Weights of a small model that answers yes/no questions on an image's attributes: encoder activation gelu, encoder moe expert_choice.
Rows from block 8 of the image encoder, named by matrix and row number. Rows with one number belong to one attention dimension. Each number is 500 + 25 x the weight over its row's rms, rounded and kept within 0 to 999. All counts start at 0. Numbers have three digits each. After the name is the row's rms in percent of the matrix's.
# q: attention query (encoder.blocks.8.attn.q.weight, 192x192), inputs 0-191
# k: attention key (encoder.blocks.8.attn.k.weight, 192x192), inputs 0-191
q.129 095:500493503517493477479476566537461496520511486471525478493508448495468436471512483513505524488516498517503551565487476486495505523474511476509472537510508528474542506515509481499515474494515489493464535512513532505471487490491510521502479479536444519454473508505515506516554514492500534511519485496504506504489535539480486478507526488477528496520476549528488455511477479502495456470521478528451519504466504517467493536512491483501536512471512528465532510448503503497519511508484517528562479481517515478512456516497553480506444500485512505510500458524505460435525488511519493492
k.129 098:495488481527492481523507492511517496497510490531481467473571496508482509456525503539516536500499523541494526501515518511485534495499508512497467488457458454476483519496548486496493502542486486499478487498478483495528490497492509480489526489474493437448534449465497506535481516548452491497518452473527485535459492489526502524524457520507539522474515479548477529505471520508480501501505433545484493491516524484509488523485472531476502488488512494484526458507523530502511539530505475493525497506502503487523515514473541539508495474512533505524501428527474456494469548475476519523
q.130 105:514495483446538499464544504459537504478501527500476486503509508493519469525489486500479500486525504499490520500463503478453531512553481491527529421509515505499484487547490475483494480471526481511513523468477462473519508503479513483480458497494452457467560469509527515490500507490482527466492561519506533515511492505505503480485491513467539536518451531516545510478481517522472476544536478522532489505506524480452508482522497513474511515518532502499455483537533524528483505484539480475472525484529506495532529515504484508486536475499485522470502539434492492455519487515511477500
k.130 099:491513504511471487484515525510485489509484490519495509501499469496509535483504504501587496530524495436509520487525478494544499480488504488464500497509497516512553493520502441547504507445556488529491478523505508497516473503492501529467568462543465479465486481493485462457506491526493453502511486491573504492490517526477521481502504510515519487484505481510520519441511474490500492514492477498511463455528519513524486503496525531490518459520537448503468456451475491507489511529501509484495475511495459535522496516517475517576469517510519478530509468508516490497509511497502473463
q.131 105:513532483481473534507485465514511516477474469507513509467510490496504513529513582485501453549504500487526496472510480529558482534465467504500518514460479500496466503515501485493445506499499481529487459468507552492543496502514478496462533489504552504529486517548516508495511466479484522527512499470428530511501511499480505481518494527509448477495491499502498529505533502498513549490484491458519518495519491507541505430477503500541445483498455478537508443537504513505473506476511539516505489473519511494488522475534488520526496501496497510534526488494511522510465496452519466482
k.131 090:535512547523504433501520521481498463493495496495500493479494470499493548490480482519460518526478513487509503486491487496477489496481496491510517552525559468554526480513478511482532522513498522457506486500478490501445519513529514500486467503503500507520504484529485501495509511433477536463532474546499493480508509466511496471569501511500475515475509492465514470529493498505483537518440478503492508503500485524508540526496538516503525544447471543485441502508522549520466492461498515478532551516516535486496509495491500503457541497506492507478466500507473474489531465482468550486
q.132 099:485476550487502517457520479518488503522496542530498489501495493522525547515530477487510529500485511485507488525498522484492481492484492500465427506496487505524519506496505529561510557493524506486516465533503462502494512505516429488523498506488477512497456515479453474484505498498502440549506478520489517497515468558498487548488454471514508510481510470529517485453455514528529468480489500501487497460509456488510507485512513503500482471501488527477571430473495516526498486507469522495479494507491525500445473528478528497505537528469534483544526477495524503506506517469503540508
k.132 104:492458452499484545509459483494503492520494545492494513529507503547508450519465494512510472531483508556508466536524497483478493526568499518475520528517531483532504481513517541464452509501497463512546503511456542488497497507462469480507519540490491478496494548475490541537507518507499496531494472474521485465539502489509518549505469452484500521461463491456486463506496521499471526513538547486498483480500485477539511506511502469514484509488480551481501495516514509457459453509531541529473520520520452507478522515514492462476479508467526480486477507517510504498481497477489507508
q.133 115:461499505533502483550484465457504480520502502519506487504460527457541533490467531542475490502479470501519490483521494502506545505508486469552512446493566497499509461491524494468456505503513492479529519470447505498468491527512500485496507540473522515450483511486512497495463507441561453488494491512490505535516512529483483501520531515507533495520509527503524482536492510529513498478482511529478524486456511505465500516542475481501548482521510496465457539515509452465479481500498464499509524537441507505484523530512485471511532499490522491481522486500482522545491531499477546494
k.133 106:486504445489495535467500491484499468533503521494494469534474573537486468495519529540537495523498486550473501492500493471503510470520482494480508532478550576521478523520464509461511533497517514491506524509504481514510515553492519473580513457503508497520504477527481491500474498508519514490507520498506508498494484528518490508441494535464498491486505507432514511463510457557522491517512497486498507503503476468432491501470525459500510502500483469490461506477462504489504528485518488481510511472504529519528498480517526510447451517485522467464513519499458534516485497508509516490
q.134 096:457542507558503485517516498507500517471491532478509504521498526543483557485513485501560464534512519464512535447538512472506488499479502510475457496483491506475497500513473503499519477504483480512503438517489507548510495553527531494529508508520512513563490503512513463515470493534486478495517481497533456456505486557518480519491511460520475480484474457463459468465492484539501537493520488484521486537530502495475485506490511460508512452498515529551485480456497466487510471491458462495493470490511489457494502513515516506480465504505499473532527526517547533520502531499501488492
k.134 100:493514531518476537484469476528517528464550510494531544477481511477556569541472504499514498471477491475513499503503505481463518519484475524512487498445498476454478484447487510468485517550500554496494522473488485493477489478481529523519442510463492495523495522461560527525509511488494529476477510474451515487503443488542501511496522542523513502503496522523462449511488520507511499504460521493475492459510533480467528465528515451517477475506533547501514521500522518519496464506460490526506480498518512461497491489517499510477494466493499496476501520542520497499512472499527519519
q.135 082:541499520485468490499494520484522509519478542501494455502490524512489462503516497516506467521527500454490453513497457491513502514500472525489517537522484533487508508484491497529496547503516501504472499514534559486497487466514495480499501522463509515545552522493469515501537496458481508502499532445494518490491513468448524532535493529530480480494489508560538482515467514507460529517467494485482545467508488522532511486453560512541474534496475510519492476518471521523467550475475486514539502465495481492486507468503500505484477534488442510480504505521510508470426529486513459490
k.135 083:516504521479458478517494504456545494536491525520515497497504448501499496518486484485494497485490506484498476485499505518504497557496437485494458541549506476513522466513507511540499517488514505451511480510480481506464499475513486504486501576520486543499485519530487505495514536488506514497501514479454513454455535554496590522509531505465477506537484472497482483510524514464505541529519518489438511564509529536544487487489500517511514476506495496459479526461477511495452493458518501504508474528483489478480466516488486515478519483495505550488462483494498511518520507483473512513
q.136 088:459491474477503511510548490513462452506487490502489498471517484487548518488479499468495524484487522520500510508495513542482496503497491467502499548488512486484495502549470499493488545525449483549553534514501477499518495528446474487484482535462502477464534524523516467478512475478524498484457528507501539549496495480540499497455529482488475495488501452495506541541499486512531450506509530508517499516531523476507473516514527490471457516470522493456559530523500469514561494485544481471467523509495449503517511477516499498494471507528507467491517523443497500518495463528517510511
k.136 095:528484488511477492494560494524477498461487476492483532530477533454464496513492515496467580464520502482455513520464480480484484488467528483484485505518513503491501481509464471511524486462488454503475500518547554519524517469496516528504516488522494451486495511512481482474535508469485482515493524562537490496510490486494454483497514491529523451519494519510527563524503430464503504455511490516526496507528513552476481511519500532504514551505513500526507479482515473482504512539491482506468545490526509505493480505521489489560503500511465504517527535497524502493464466481481475538
q.137 081:523526499509535490489513499496543519463538492518535490533512535491481466511519474479506516437502464480507477501456540470473457482509509482514534472497490474526506515473536466528513486513513524457476468512504511506475509480492470498522490453560448507511508486509524510519509531523453510453506506517538484482504516484489486470503470500458557548522457495457505497502546518473509475493463505503482500497468496500502504515510503491467536534524492529504473495525483551504460508553498528456508486500511494495483481554453469521497559472469480523466482524518493512496499499492523520528
k.137 084:496500511486544539499421522487478537498487504480492511505520479482504489489549481446527479513511504494511466491497545485513514512496502516469500449517501528488519530509492498555454489495492499537549477521479508482465488503515499511520491462503479520495462525519519517501519492518517505492505454480518458524493532515502520533471521491489480559472533481496537488460490535517511497519525524476547450492498470475547515509530498479481531415482435493489508499497459472519499481503477513500462461514477470487525522521469492468513509499502507484551502520465545486508531528493511487484
q.138 103:500514500500475436514516518527469517537525511478474505484525448503472485473478490496488473455515503530503491500522494510519504507504505514505505559547462500499514499464501476490524513516519497519437530556478526518504521505492484477495532486509506500493513500473526480537493564542507519506494494510544452458487507492502498518498515481497493488513498484488514498508489478479488510507490508465453469513515514550509504488483495535499469483501523514477500561497518539482510505524499501493512504517501468501478444478485487483449487500523521488454479454535422487520554475525481468588
k.138 100:492484521486516524496534459526496532498475463503488500491466510508508465513515503485463505484545508462501546544504506505525478499465501454479501491507451462476483502464485503505519452493497537517498513488537478513500472492457508490476470525479537515497495484461484524528503510476506493496479531496453523518513514514490469500469523488507486519554528472513499505514464511443528509459511481470511545526530532527513531474503451501498482515523519483502534503551531498496493559477449476509503447505480530539493520505479457488499533476485464490553513508521540496562493499520532462514
q.139 085:510499513552468514522510468475482498466500482466508489577500568530508461500500456531531487487491502482490467506483528476503495463492522522491522477505527511504504536450478553503566409491510511496520476508510508504471443469541574481541500543511482524500480518469456494500463470479502488458537509477544472487502471468508527494497478502517479483488523501487475478495486474482505506503542511500472497512512486485488485495507532489469545530496509496513514508477475474515489504505475499499476502543481496519541505521491525514502479523482488476505463526496509517494506519491494528454
k.139 090:468491461493520526496490484516516531508544510513533487470518470461469518525507515439527480448520521490492485473479511531488506528483475513525490482473458520450443490466508504492508489516461497527514523443503487483508497492474501519504477493496483559556497523526539507508489492572490506508499529501475512527475489539463528515483488531508515479511521535523443491504516491488480525515513539502494523493493477506486483459495497439497502478526530488507524550474475498502557466515514491516488477509531492455483496513533482513522482483528480485458520544476521505511535552527489477515
q.140 084:497498505495469500525474525492492490502493450510506496482518530440526512515496506515488488496482476512506472527484476498531503508492481467480535538527529492471511474472510526502486480487481543494553543471529510542458498482469501550490484540516503455467468496461471496541482486475512503498473516513467522522513527453491503499474515528501520508477519500486514512543514519453497526500460512510499485510470524505541542543494507489494498544527474430460490513531499448494537517501549494492498496552460496554495468521479461528502472491505543519511512501510475514555457476477512515490
k.140 094:532492504426514457498522505467516479499492501483487496518497490485438468458545458474463521484498496547450496492480467519497516481527532551500515470516508555508504528516456507511488513496456474475491513498526536471535512499529500466533496489546532559520529508510457463499470457495523490516492539533492530528496500508461469524485522445493493511503470505530536570520483478486508487498541521536512511519489492517469478515512503516495475550509506492495491529486502488481536456543509487504489518527515496498511505501518508488484486493507472477478492527442481508491471511524503494525
q.141 083:524505516463515533549478500539533515492504504510478513499510460476456522460487509469481513504509486520506498475524517495498503511516513502488469464521472470458516509485490487521492526530502508467495548494506482518483544499534503520484530456489532524510472465493511531503505511517506491538477503517474455518472526475556513540482489493507461509496544486497496472475500507523497522492451512529497524532492486479529523543529457517502516447499497511513495545437508509460501430508498512539479520521480529482482465455511493508490560496556536511471467493503461469540511468508461474510
k.141 085:507473515503510520481480522533491493451476477490473482516496541510565450498483545537503468548473488528540533499518485484511472494539487480511508488520506485537518506521498504471499497495525553548519507525519488532526492545519493478483479489484523508474516494476530499503489505483494500500495485457455500513534517484486444495504507488486506489528486515515501513479505527551497432503489506466492508474458494483508496542497506503536477542473498479538500494531542473499459495426479509495534506438437520560490508467519526497472521506484487501490513483528474513492477480491526533460
q.142 110:465474467545561496467477513513538481503522480509516552489496505487458546499532490457486562537521503502478556498482529498500527481509521547485497513477483498500463487517535475478512490480451489476495472507544470467532544505512449515523489458488494528511524502495531506491508500540488520514452451508489486495496496469488499490488494496479502511521500536501482507501565482506491467521481498509488497480515492469501465499508467498493474509514521451449472472527485533500507541530463510506518481447532514514526533487494497474488521486496483518532484493475543499465532482524512565489
k.142 104:473524513508494498534471534498513511522472488512513512480495502520520556549477502549512521483516478504537492485449540540494518481524529470539503483526475492482513518507522485524525504508509499495493491509473519510454518494495483502528476515529517474498477489526559502485488463501481501502464491518508498461503499459552506468504468547507515469513519554492531509497502523540538450494427507497525471543460495465468480491471465505463518487497481512544528505517513495525500519512468487526462486477474494499473499493433496479498482537548547515506501465505481490451506484495492456468
q.143 089:541488500471501539493499513462489518504493512503517517489494466540499471497491491524490530540460521497467451450503491506468493506490473515517504474505504483523482540513472514516465482490528521544483473478477469493534484505470534486483500488498540476523478485521483549463461472567474494503516514474494505498492470482509491509547520497517481484506562484498468485493476506493506522562553466474553522515481496501521519480475477534528460477494484516543481546487534506496506505471520482524478464494505520500547552449507500473523489526535490508495440524506493520495463482511523460467
k.143 079:511504506528524456519543487504485463510539509496477519531502511524475515463507488490460463520459499480530505469509502444538473497515480542522493440480520503535519495492532487476498524475533532495507483518499509459504520472488496516475519460443501543463525484506481501469472503484515497511527527542522462483512505502470509429531541479514470493500499514498468417540520513487452512494501510532467481482472515513528499507486535505526512474515513454484499498502520518509457520511533530469498502478476495547487489486522468535504566506511488532483501497492491521506503466523507539485
q.144 109:507408492539491488498491475508513537517466514511499515499433517539531505472498525522506476494498504473494525512515491486538458540445506508520496498473494471544510491476481477480538493537519484521515502497518547525518504475518518544500477461518476524496426510503505513497484525551510457529519514511528512464527493487492484497473471502503481482460490480518472525521515533497502479524455482490466511447508493448505453510489566526533481506509508523506516478524516519486480519492527560501485520472512525471518511487498524469468498533505484469463510488494513538513499507483498497464
k.144 106:521537532499475485483454464520511499538496501535501564468464509508457536522510448499480523466473516454507462472468465518526498476478508511508486497500543516521512501475515484511533508504493474519490531500533467501495445542493507565523512509521537479508494497523447530486503493471481484482509491488495528496494492526508535484520536499474520502531508507483495514528514510532475469523472488492508510462534534448517519494490500483480547554506522506493490515520525498508497454450532510492516484494474508470439529410502504484495536514511520479477517482464480493521480508502491481488
q.145 104:441525502513522466526526507488490498514508456471522521520494479524482457499522503503505502445515488507506476508497487526495474462495484493490513546530518507486520468527513511522505588449516491454470479517506471473507510544545539482524430512517512470520502489511525465497457507535483510500477501527501541492513505525520480526495507477482509476484512554453508533497534503464490481512502477489544492463480505473495447494529470516480489486457483478495507491474533500502550521562482518480515485506534461518514523502482524506489477487499463505514537536531526487507489503446494484496
k.145 108:480466468450440480548489491497493481490522451474509450469463483506516573485448493459486536504475475491555554498488513543503433506475504487492477496491492504469510519466483542506542523513508504515480489485493505530493530464522551444500509507487516487501524469499518497514461532494523487485511558484463509513552508528479450495513491500507528487504512511543471482484512525492490520491478484542550517481476479532468517501526506507484543533499483499505475489490512516499516510538472498494517532483502517479507470560506517526512486481496511480495497514487490510488541523522507485497
q.146 116:517498539533509431541519532522463460543529486510508491484492509473480491506499505470499497482523551489507496506444501553534498528508511527471542462487522479480505517461474497478455532476497474500465497549472539537487470475534476501509535504521495544435481533536516472531466481461485508551530478483467507472506540528502507467515505487520475490494504495512505477489508489542513509511465498540494508480495514502508513499506495465435511490482532522511492472529481473545494482470519537538516545459482511510501510537509489497488530513506496496524476512490513491492486475490465463492
k.146 104:549466465505511457539490501545533530503464523505511474487504498520521475507466474518496513486499529496506474517502483507494452462543510461468529502516506512444487479504488513504490478477507502519510504515504513538509461520491515517523458474487506494532494565462494550472568533508521522489487490495504503489503515514489539503480505500507472507489492458519524484530504531511487519517488499485498480504451543505449518513500505514492494502495524522462509501513490450443548547453509484483519506512518453488547535492503503472496496535477447456500523481466504474547522539459464501503
q.147 095:515512469498484544513504513472497475499531539522517504481480476483467481506490479549489520532482482550529490464469511519516477502484488511491454512513514526503483549479484556472550525522520508489549490499476498489522505559501530497456474516464515485481479497486451532490500530488491505499513484498499505538471496520482489520473510514521479526523517451527490529474486508499509512534492513468445478532526499475450508510498477501506528517472476517504464557461505483449509471503520482497511499543507479467499460522478498460523474515491532583494468504486482515513542536468470515523
k.147 082:537455490524495522528484473495485466477551529539487523502520479480483500499497479500484535489505526467477534494530539483500562518502483455450534508449516492499492490526442499525489489487518522529490486468493498567499523526470469475523515522525446545510495522514533513506493500495524513516460516454498489464480459504481509490488519541481556491519444479484543505504479508497439458480516519500523478501493483522499505474507508486528496502528526504471466481501523518524468509504494481500491503521458461516517514494509503477528496439481473519539481536517472525508492526500465473524
q.148 116:500464469522508548488488476492452546504519464487503503495538461516534521513495479503496506487515526494471496479479534492469499487499507500500506477514495567487514470505475480521466481538522476457475497464525475483527554476498461472472543559506455506484499501541505497540521458522507529515480525525472543539541481476495489533555545506441540502518489493502536534503531513513468476492498506457540473496482549492506494496525521546470537491535498501464501479516501511483504494483488507467497463503465506487505518440513491497507495532488489491511497472458480465476502510509511488495
k.148 112:500489490489540463461503510533505514503501437536481491523466492526484471496559496568543503485515464531498498491505499466507532494494479512526526496467472438496476485478553468499495523462507529483527511524529507440490503491530517530471502498501507477492464506525510488520487512486471479457516472532496522497483509482521465507463518509510436508484527487514525504450501500534544478528474450495519490486513501518516458527484497479517466517510527539510514498470524525541527499481571481494484488491551496496482520505473523524497496504489475490550465508480516478464536482508497515482
q.149 123:477512516471510555513516541500516501504468537527473519477530493514475523517523511525523475530528495496490451520512512486547510504537470503490507559519526492468488465536529485542521494440456534522549459512518477510516512529541508547505507473484508519518491511486454494496471530490503474474460512496499502501458478516502496487462512453545515501492469457515495461504484484465507497518485486440474445501496496498533474492493545507539444464516465481499524506458495493457542514494520468493503496520511487475519505469500493485514497481510466478511498498498505515488514532514523561491
k.149 123:483525479491496518516481482505475495550488520527496474507515480491532512499469559479488517526433514506520550481477481474480476532516526497480502469505492514532513523462452506512492483500501478488502507515438502490522504480455518487499516506504500459525513467514499543479440475479464474457518514516503486476506530541490502490533479511467533506515524536501495468510469499482535536478465532529480491540509501483514511519498524453499522490522460459517492493544516508496495493487514578508501494486476546476495512543495448504468495497499556561476521481531507529458493477500531507508
q.150 102:498493515475546472475501513461507467485502551527505451488492504481478545463482498456486498537488520525503490506485512504486482505470494525467474533486493500497492474507515507509500491539492563525541515512466531481510479474473503493504495461518541475486530490477499479445525462533481418528471508497510498474512503493496455481510514536552502504525514513506510459497484489491524555535485488485478485493493493519509523479491536503554518483494443487528505484542499538485469493513516483525486488526528492516451456475549530501490516503498546527482516467498452511513497551526536501499
k.150 089:504497533528548508509481498531473513467509549498485567515553509490483511541523510453508503456481576459513478506492522494501529518526482528476538490538499513491498524501476512511516458489523495485446477470477485446470470492509489534532479526507502561539491525495506507485471466457492490494491520493506505504495477517487516473545486493470497449506508497484509526514540499526510502467502490487535499466536551419479511484519528484507533503496492504477490517506490524519487469512500476505485500490501503475490484453498534518506544512503485482483487446506483511489451499505475555493
q.151 100:506484510494518526503534471512503522475466489521490537480521458499546470491495515523512506517502491475496517510517517493473542521485531478523527459523512481497480519466486508534527501519500482464512541473483443447525484502466459481516468482500483503521486500475507502542531524478509486486487482502551503469500494525511518524524496549440508467473499529482517486471509501504504499485501535520555522495524501447520505482446505508530492526555508524495523492480466508532450504483551503466495517483486477533489455495525539526503557483511457492489538486477513501425458517519479495509
k.151 107:505535516551481473454507491516522515493514496518508519521470516521487478472544470488540468479488458508460441525516516495510493526482513514489472537479516455521519496562519509500495517490461512486510485465516503478495511490537494570492492478469531434513482470520480457497523468525483508508468509503491486508480517442539470495460521493563502509520493500541524521529488464474499482509521491516475551474528526491556528516516494525479466515452492509476525517461450512479517503523520495452502487502515490543524490470506502495491456548503513524490496499519512502491519479516497490509
q.152 094:512510450535490527527457498509486526505513520508518463489486518465516517501477493499483521508478462473489540501511514459512515498481502486531484451465518476495529484472486545499467454481459458497486490493483508495524543491502538490534514523503516489492489513482509528519474476454499514498489522495472482494494460477483506508504531545472520513485522505497511523501489549566507527512528505482544484502470501483485546510493551438439523509535454496514510525492482490506476484521480479484506464524424513548485507533504532533514504544487511502515513491557455505553503517512482474489
k.152 103:526517504524493507469499511454502492480553493476562521508517514468499502504516488516480496489557470533440459536488510513478463498480514498523546465522488493507493469498536451476498518469466518502499485504494464478502516479504502472523542482494487559502485516536464458524530538528471509510496500496498515532483478473556513515491518477521479505447483498480512509498504533463537454506538480465533470534484479531460428491470470516510503493485503530512508496466476506501485494491504483535469512494543508532484525455506520458484530495544472486516516529495518500505467515510519512532
q.153 116:498550483467451500524489468484517492450505496527496521524517485478526492487526477511539473520478550517493518511524490483446490453521474475525510473521496503514485485532513474479501472543506523508477530503509499535453476502483465493495492490489551469522507440498501476481540477497545535509492501487484449497525511501460464495506547496508470515531516483513474498512529497474556486487531539501454531498513483540471512499485499502512546513458574509458490469495493501481537486493547553479488536504487498518541512484512491516464521480482485469495506513505499492540522480474533511521
k.153 116:460488520496482505475523486511492511509482546475501487525485518526514498458510568514515442483505474528490488486515489493500510489510477506528490528545527534512525513507478513495497495489563465511483493518518560489498479482500480508507500498468509455489467507463557492515471525510506454495481463511538478482464494492507495514495468487482514457504474465513505528441526488549536519505535501478523492541485513527567500510448513518484456508490533462547525483514470456508491505498509505490474494529483512518479476496459539529501471495518465475490446511488540523487509453520475523503
q.154 100:522535504504473515460506459529522503495508477472493490490472492479518505543500524511469494481487466500520491462532496490501520518489528520477492531466521511511507545486499505488502513473511488515473491454500527521457508492524558501483508506490471499536547512519530522524559487455533531469519492523491486528474530510538558489465445486519511491495461534490496490489509474523493507477502501544504526540527496486464526506546429507508452498501534439496457544530507484549462520493464474503517498490487515495524464497486481517486486490514489479493458524523517504461494484472444500528
k.154 109:493516516491523470518530515453473508487460495493508491495529479504519488447510498500526492549540509507485549501525490527510512494487482498505435538499480471509516505521520507508487529533480522466502499508524486531508525506468464462477486521519464503511543465495481472507478475517483525540525473470503472509518540464460514500488474503519475574496509492463460523538466471448467518517546524483427567499471500509489515471506470507521513509489461517496517518505486516476526517513453471506542494488487476538539509521483504501499489481520542499489517518519469489463510544500531491500
q.155 105:514520547460486512483451455519505469513521487469515485459526521482465509506510480488491511478484523506543493526464508512582532508512538491471547530493530521511478519472537496480473482531470523484498463517474498461468454503514503472517528492467470525545539552500496547496528528513509534481494480490498470494483504471510496465492427497511520510492492533470498480519511484522481515474473477535482495508527466507510483493507484501485513491527536470495516539563494478493500445493473528459496464507482536480492524533519474511496506498510530494466524457522532488498521498510508522481
k.155 093:505484496489490480544521523495479512495465515453510499516517500447503479480507516494524469570512523497499503471486542488484552501524533528488502488457482548511472475494477487525501478498494512483525488525494530511500489527488488452494510497506544514458533488475474507466496482491486536547458514494497524491552493465482536475518489521492507521501482530484500502520457548471497567488503495473422495510510498467502522476545503471539495495505472486478513478482543518529499474490495514481513485495476471483472498563503462509508516508473540486448463524488439530539527499502496493513
q.156 108:483498496485529501528455481550548477493474492476473487558532553506487508521516524494508524497481446505537460484522466480489522496502492526534493508470460481506511551537497516485539501517481539519515503503476479505518504539506543517527463495477523484532505483509498491457457493520482510505521523495545508452516465485433518499486478426527487515499508500489484532494523497509494477532477487521488501534472462491511492512500509443486461525476498484503468525502563474488513482487463501539478521508512492491499497519487453478502520482532501562532480538518492466496501469498506490472
k.156 102:500469493457480507477489491530502525462502505473514493425524574469506508471465493477493474523478544507536531495484481471472517494509517480533475483509526540520483530456501510509523507494538482496481493482478505536494523469463524435478528541470485515508499527521499538536529516498525506540550512514506451564492499519538475509527462481496548543486515511512461463497468493464473508496489516503526526463516450531503523541492529518477499475501517468506488489509536470479494506506460510496482512487472503485501498556512497517512510493467480517459498500522504499458493482483498494493
q.157 111:495534480504476446509525552517528535511494475505505487522472516520479509464502536491503503522522480472447508506544469528462486545521466486548462452481467458492529498521494459488497539491508481507476506501534505510512524496471479512477546516504496477449463465492502476485499499501489509497489518498477475557492523530558492502513527538505482544467490476531539534494488512473436517467509521513468514482477477508494513531510454512509487509476471519541509460451494512536508542531488454517519511508495514497496499525479497472526470531500479474505522527470515494512508449499496515522
k.157 102:499530525526493527498507506460533478489509480485445487504521501482511502539487505493473537472525456512510478499529449556532454499475511532545518445489456512463505506507498494474494509535456498489497550498508484525514514512502481475480465476529457542459511484508529484546505522502536525519498488488542503496469513527449495513497516492496495487478505509495512484507499472508494511472515527527514484559450472469528523459515473500492497468526505526496471500522517473476498471476497490516514527518509532515519543493518468503458513493543485469517564535511513494522441469467532466491
q.158 105:475500501501511485467505526491485493484482481508469517510515505483523500534492451502479486484517493517526547497498479486477512483513502467470498497527479529472488487511487518521482468477492477549513539488532535521459521491464437512516534537527514475480536490489536464508480498519509471491516491504511529528485498506509519496526485496440497485526499555528508463520434482484525494461559511505515527497517523541494486509485496494497518500539496510518503481480492485525480561496472457533482488452532489486467534499503558524505485436460555473516471472465481518517482539530537469498
k.158 102:469494491504524551502525575459512496514465509494484488542458483534483487545491504508468484500555493494459471484474509507503495502504457497511505515501489486512500492540480528433495459494471488501543528502531481481509503487509489525532507467530509515496519482482509470456487511546532467514523498553480519528521495522496517519466540505489456463503509499500478543504564466492459494513511513530493504490521521496458478521487473509470467522455497482510482517520500505481456535532465486534489485489532465500527448489496512489530454523494508511544501489481512457507516522540485502464
q.159 098:539482513506486503454526533449483526501512516460509521544471518554491486494458494445529519488478509514487510502490495500479482453521514520489505505538485512535471483494523480498482478487532502475482489501496477508528460461462515499467476500483486533501511503476478548493498540495474510454549462495502492500495499450534535526485504505508518486524525462455464491510468488490481511493515462507555513520492539568530526472492456530518512517494537524501513506510497544492488487482493490504507506491548523527477507490463448498535472490514511528510478497531506502516462442566510509518
k.159 107:502505492496522542512512488506528486506520471490482515510483476506504498531485474515496497500469523486549535542541550459502529510486491502469476544510513502500473483518526490518464499549508502531491465484487481479484500519543503534483494521489478490466485532464527515491569456482544519513484491463504516442505476484505494512532493516528492476500503509455502464455508496521509457485467487495485451479518468505487479510503516502523492428519500499511516522478468502558472482542498519535486485522498519489476449477562465486526530496463491555526504454529506487535486492479541498504
q.160 094:499494516501524491476504503535547473491513487530496516506472513486465463500466501536483499533514479510499522476532544508519502509466468488519506509476514476481553504525522474537526505448469514486558487520509467487501510513501496513508503485531525500501491523532507527475518537525449478519472522494517471520465483441502510450515527439500511534502472491448497503462496516461479493503496478482495515488493509458458472538482526519496487515517450498479497468512531509511549518524492510511476448567523470475525522490517487510489532488501490463468476541505440521472509557502501489475
k.160 104:534468565536501526547462516448469485464479512476486510468499482521497502498523548475524477519481517552483521508507501538518474538526479477537518450528514533518474514542525528478512473488496499511503480473480499464451529475498479483510542503494484515515499519461535504524505497461513532491477512475498511520533527482456452473500535520455511444509500497534514543488495512470525472500493475524503501481498504476525525461480515507529509482456484486528506514497496537499485479477477560500480483536464498474483519494506485451467491495471523484497517507486475522471524487554509517509
q.161 091:509486531531472475515464520480499491490515486493537514511472498521519490498503521508488474496465496510561518466523498497510492539493484503521436508456508540521486478507509514497512524485485486493505449521511512500475508496549507506478518512455474538535531553479453464530510464480522527526537507477483503476531505502518443466492474497511470525494497502502488482494471531499467518516463485480523528492480507487486526447505464503504551502442467502512540553505527460447483489459487480526478522500504509523490497485517551473518467533516529538504483491524523471552449515496514515521
k.161 089:478465500455508436498538483558557498498453469509492527443498523533489535532475494504476505482495506482514518535509503486499515495499516477503514539488501523520492479487506483475492532563485492508459519478497501516546484469508509503548486473510500488499501500476469518518517483481472511517510490482515546519465474482525526501489483517516479499488529518462496504499501519494477491435474517471507471479508524476491472465511529562491480469500508529484528508483472506489520572485484517468498471498562521546510510504481496497481540537522478507539460487470492490532508529473472520440
q.162 098:548476511508486544483512471464460493563515520468506492498537486498499471521486477484475483489496502500500453510493521484519471546508468525490496519481500495492483460496526491531504498562495487496484479512441516518453566492494498508492556511498479524476456540516518556481489480493464515505500507522528561500505476522541470512506485550527507523453488512513490481501505604498476513480489520462465483504524517480495502462494527472489534485480496519512497510522482477507510481463484490470504507509508502469500467500436523498496476525486505528499506484529521498473488503459520486508
k.162 096:477479442464475454491521478501497453470480507457510493515477493520522526536517486481494489482481504513578507523520502533514548474542500533491500546473491501497458547462525468511503502524524509509480523523535522496529459522467486479475484497496505511499502528497467472465474504512522471510466533526476489460515510498471544517517483483525486530533475506518520487538477486508502523495491471530494487460502486540503473500515498506481458521486486451495552502514445509444479531531479530499527476506530522497542489493488478490487503539503490532491492462501473487545489512517506476557
q.163 097:479511490496499523505479484528533500519507532482484489474519443512519535520528510458506482498538547482486494535478450457481520487533515551445494501491540522486500522514462544501482503511548487477477495492502512497495530482464517509478505521483545526457553477474509459514514464492530512475514467483509510474534485466543456487521482510470532465503484493525501492508506512521494517488493489515537490501533505505508494510503464457490494488471491506472517535476426492437515500502515510484542536507514561466492502483507457509532468513486477474559486480474528523502497501470520522504
k.163 102:483524445492524519493570517486502475519553457510503489530532502514525495505453491466517524524485495512483492499506515488512522466493526510492489507481502476512478467459525464470496483536500506493519494518519462551551483518512515502500475501557525493512522424506495494481481558536483440497495484537508492496473460491478478515506491505478487533545473503500499467496459499521511496511493507506529520473512508523506464569517486453481510515533538492472501545514504513514497507542503475516488474474508493533511486537503492472514466499490475517435528464503509474482474516486560503489
q.164 108:510503534472516515485544512479524499448474516472501499551473543471526508503476424512503569479485502543481531472457525521475497499492469494526486454545462502520524485500465488525466496494510496500498491507504487480518505459505470493504477523512525530515439524517518508532546468514454490513492490506505474491522507507472519559488494513498491493514538460513490517517428507491535457500508491526510494509540472503484519497462530495539485478465504481497474508515539528543506493490487506516495476469465477502507510517485455524506487497488489489494563531474537497486537491514501470471
k.164 106:516509538484468506507503484486478532484512486482467481526496493473505540494483561507484461483494479498527506479541496516494495439530464556539447473515541505512500502515540504493502483476502482554559498521485521481487497487460490487474502518519518516474523503503500545477512502523495455469529468520543478532507489505536542517477475457510537489511512499510488482483513464480487499454492471478514501490481503507472534463514465475536503496502476495469463458467540476500496486478536500515531554460500495535483511486516531500525480498532516460559514503507530485503495532509444528473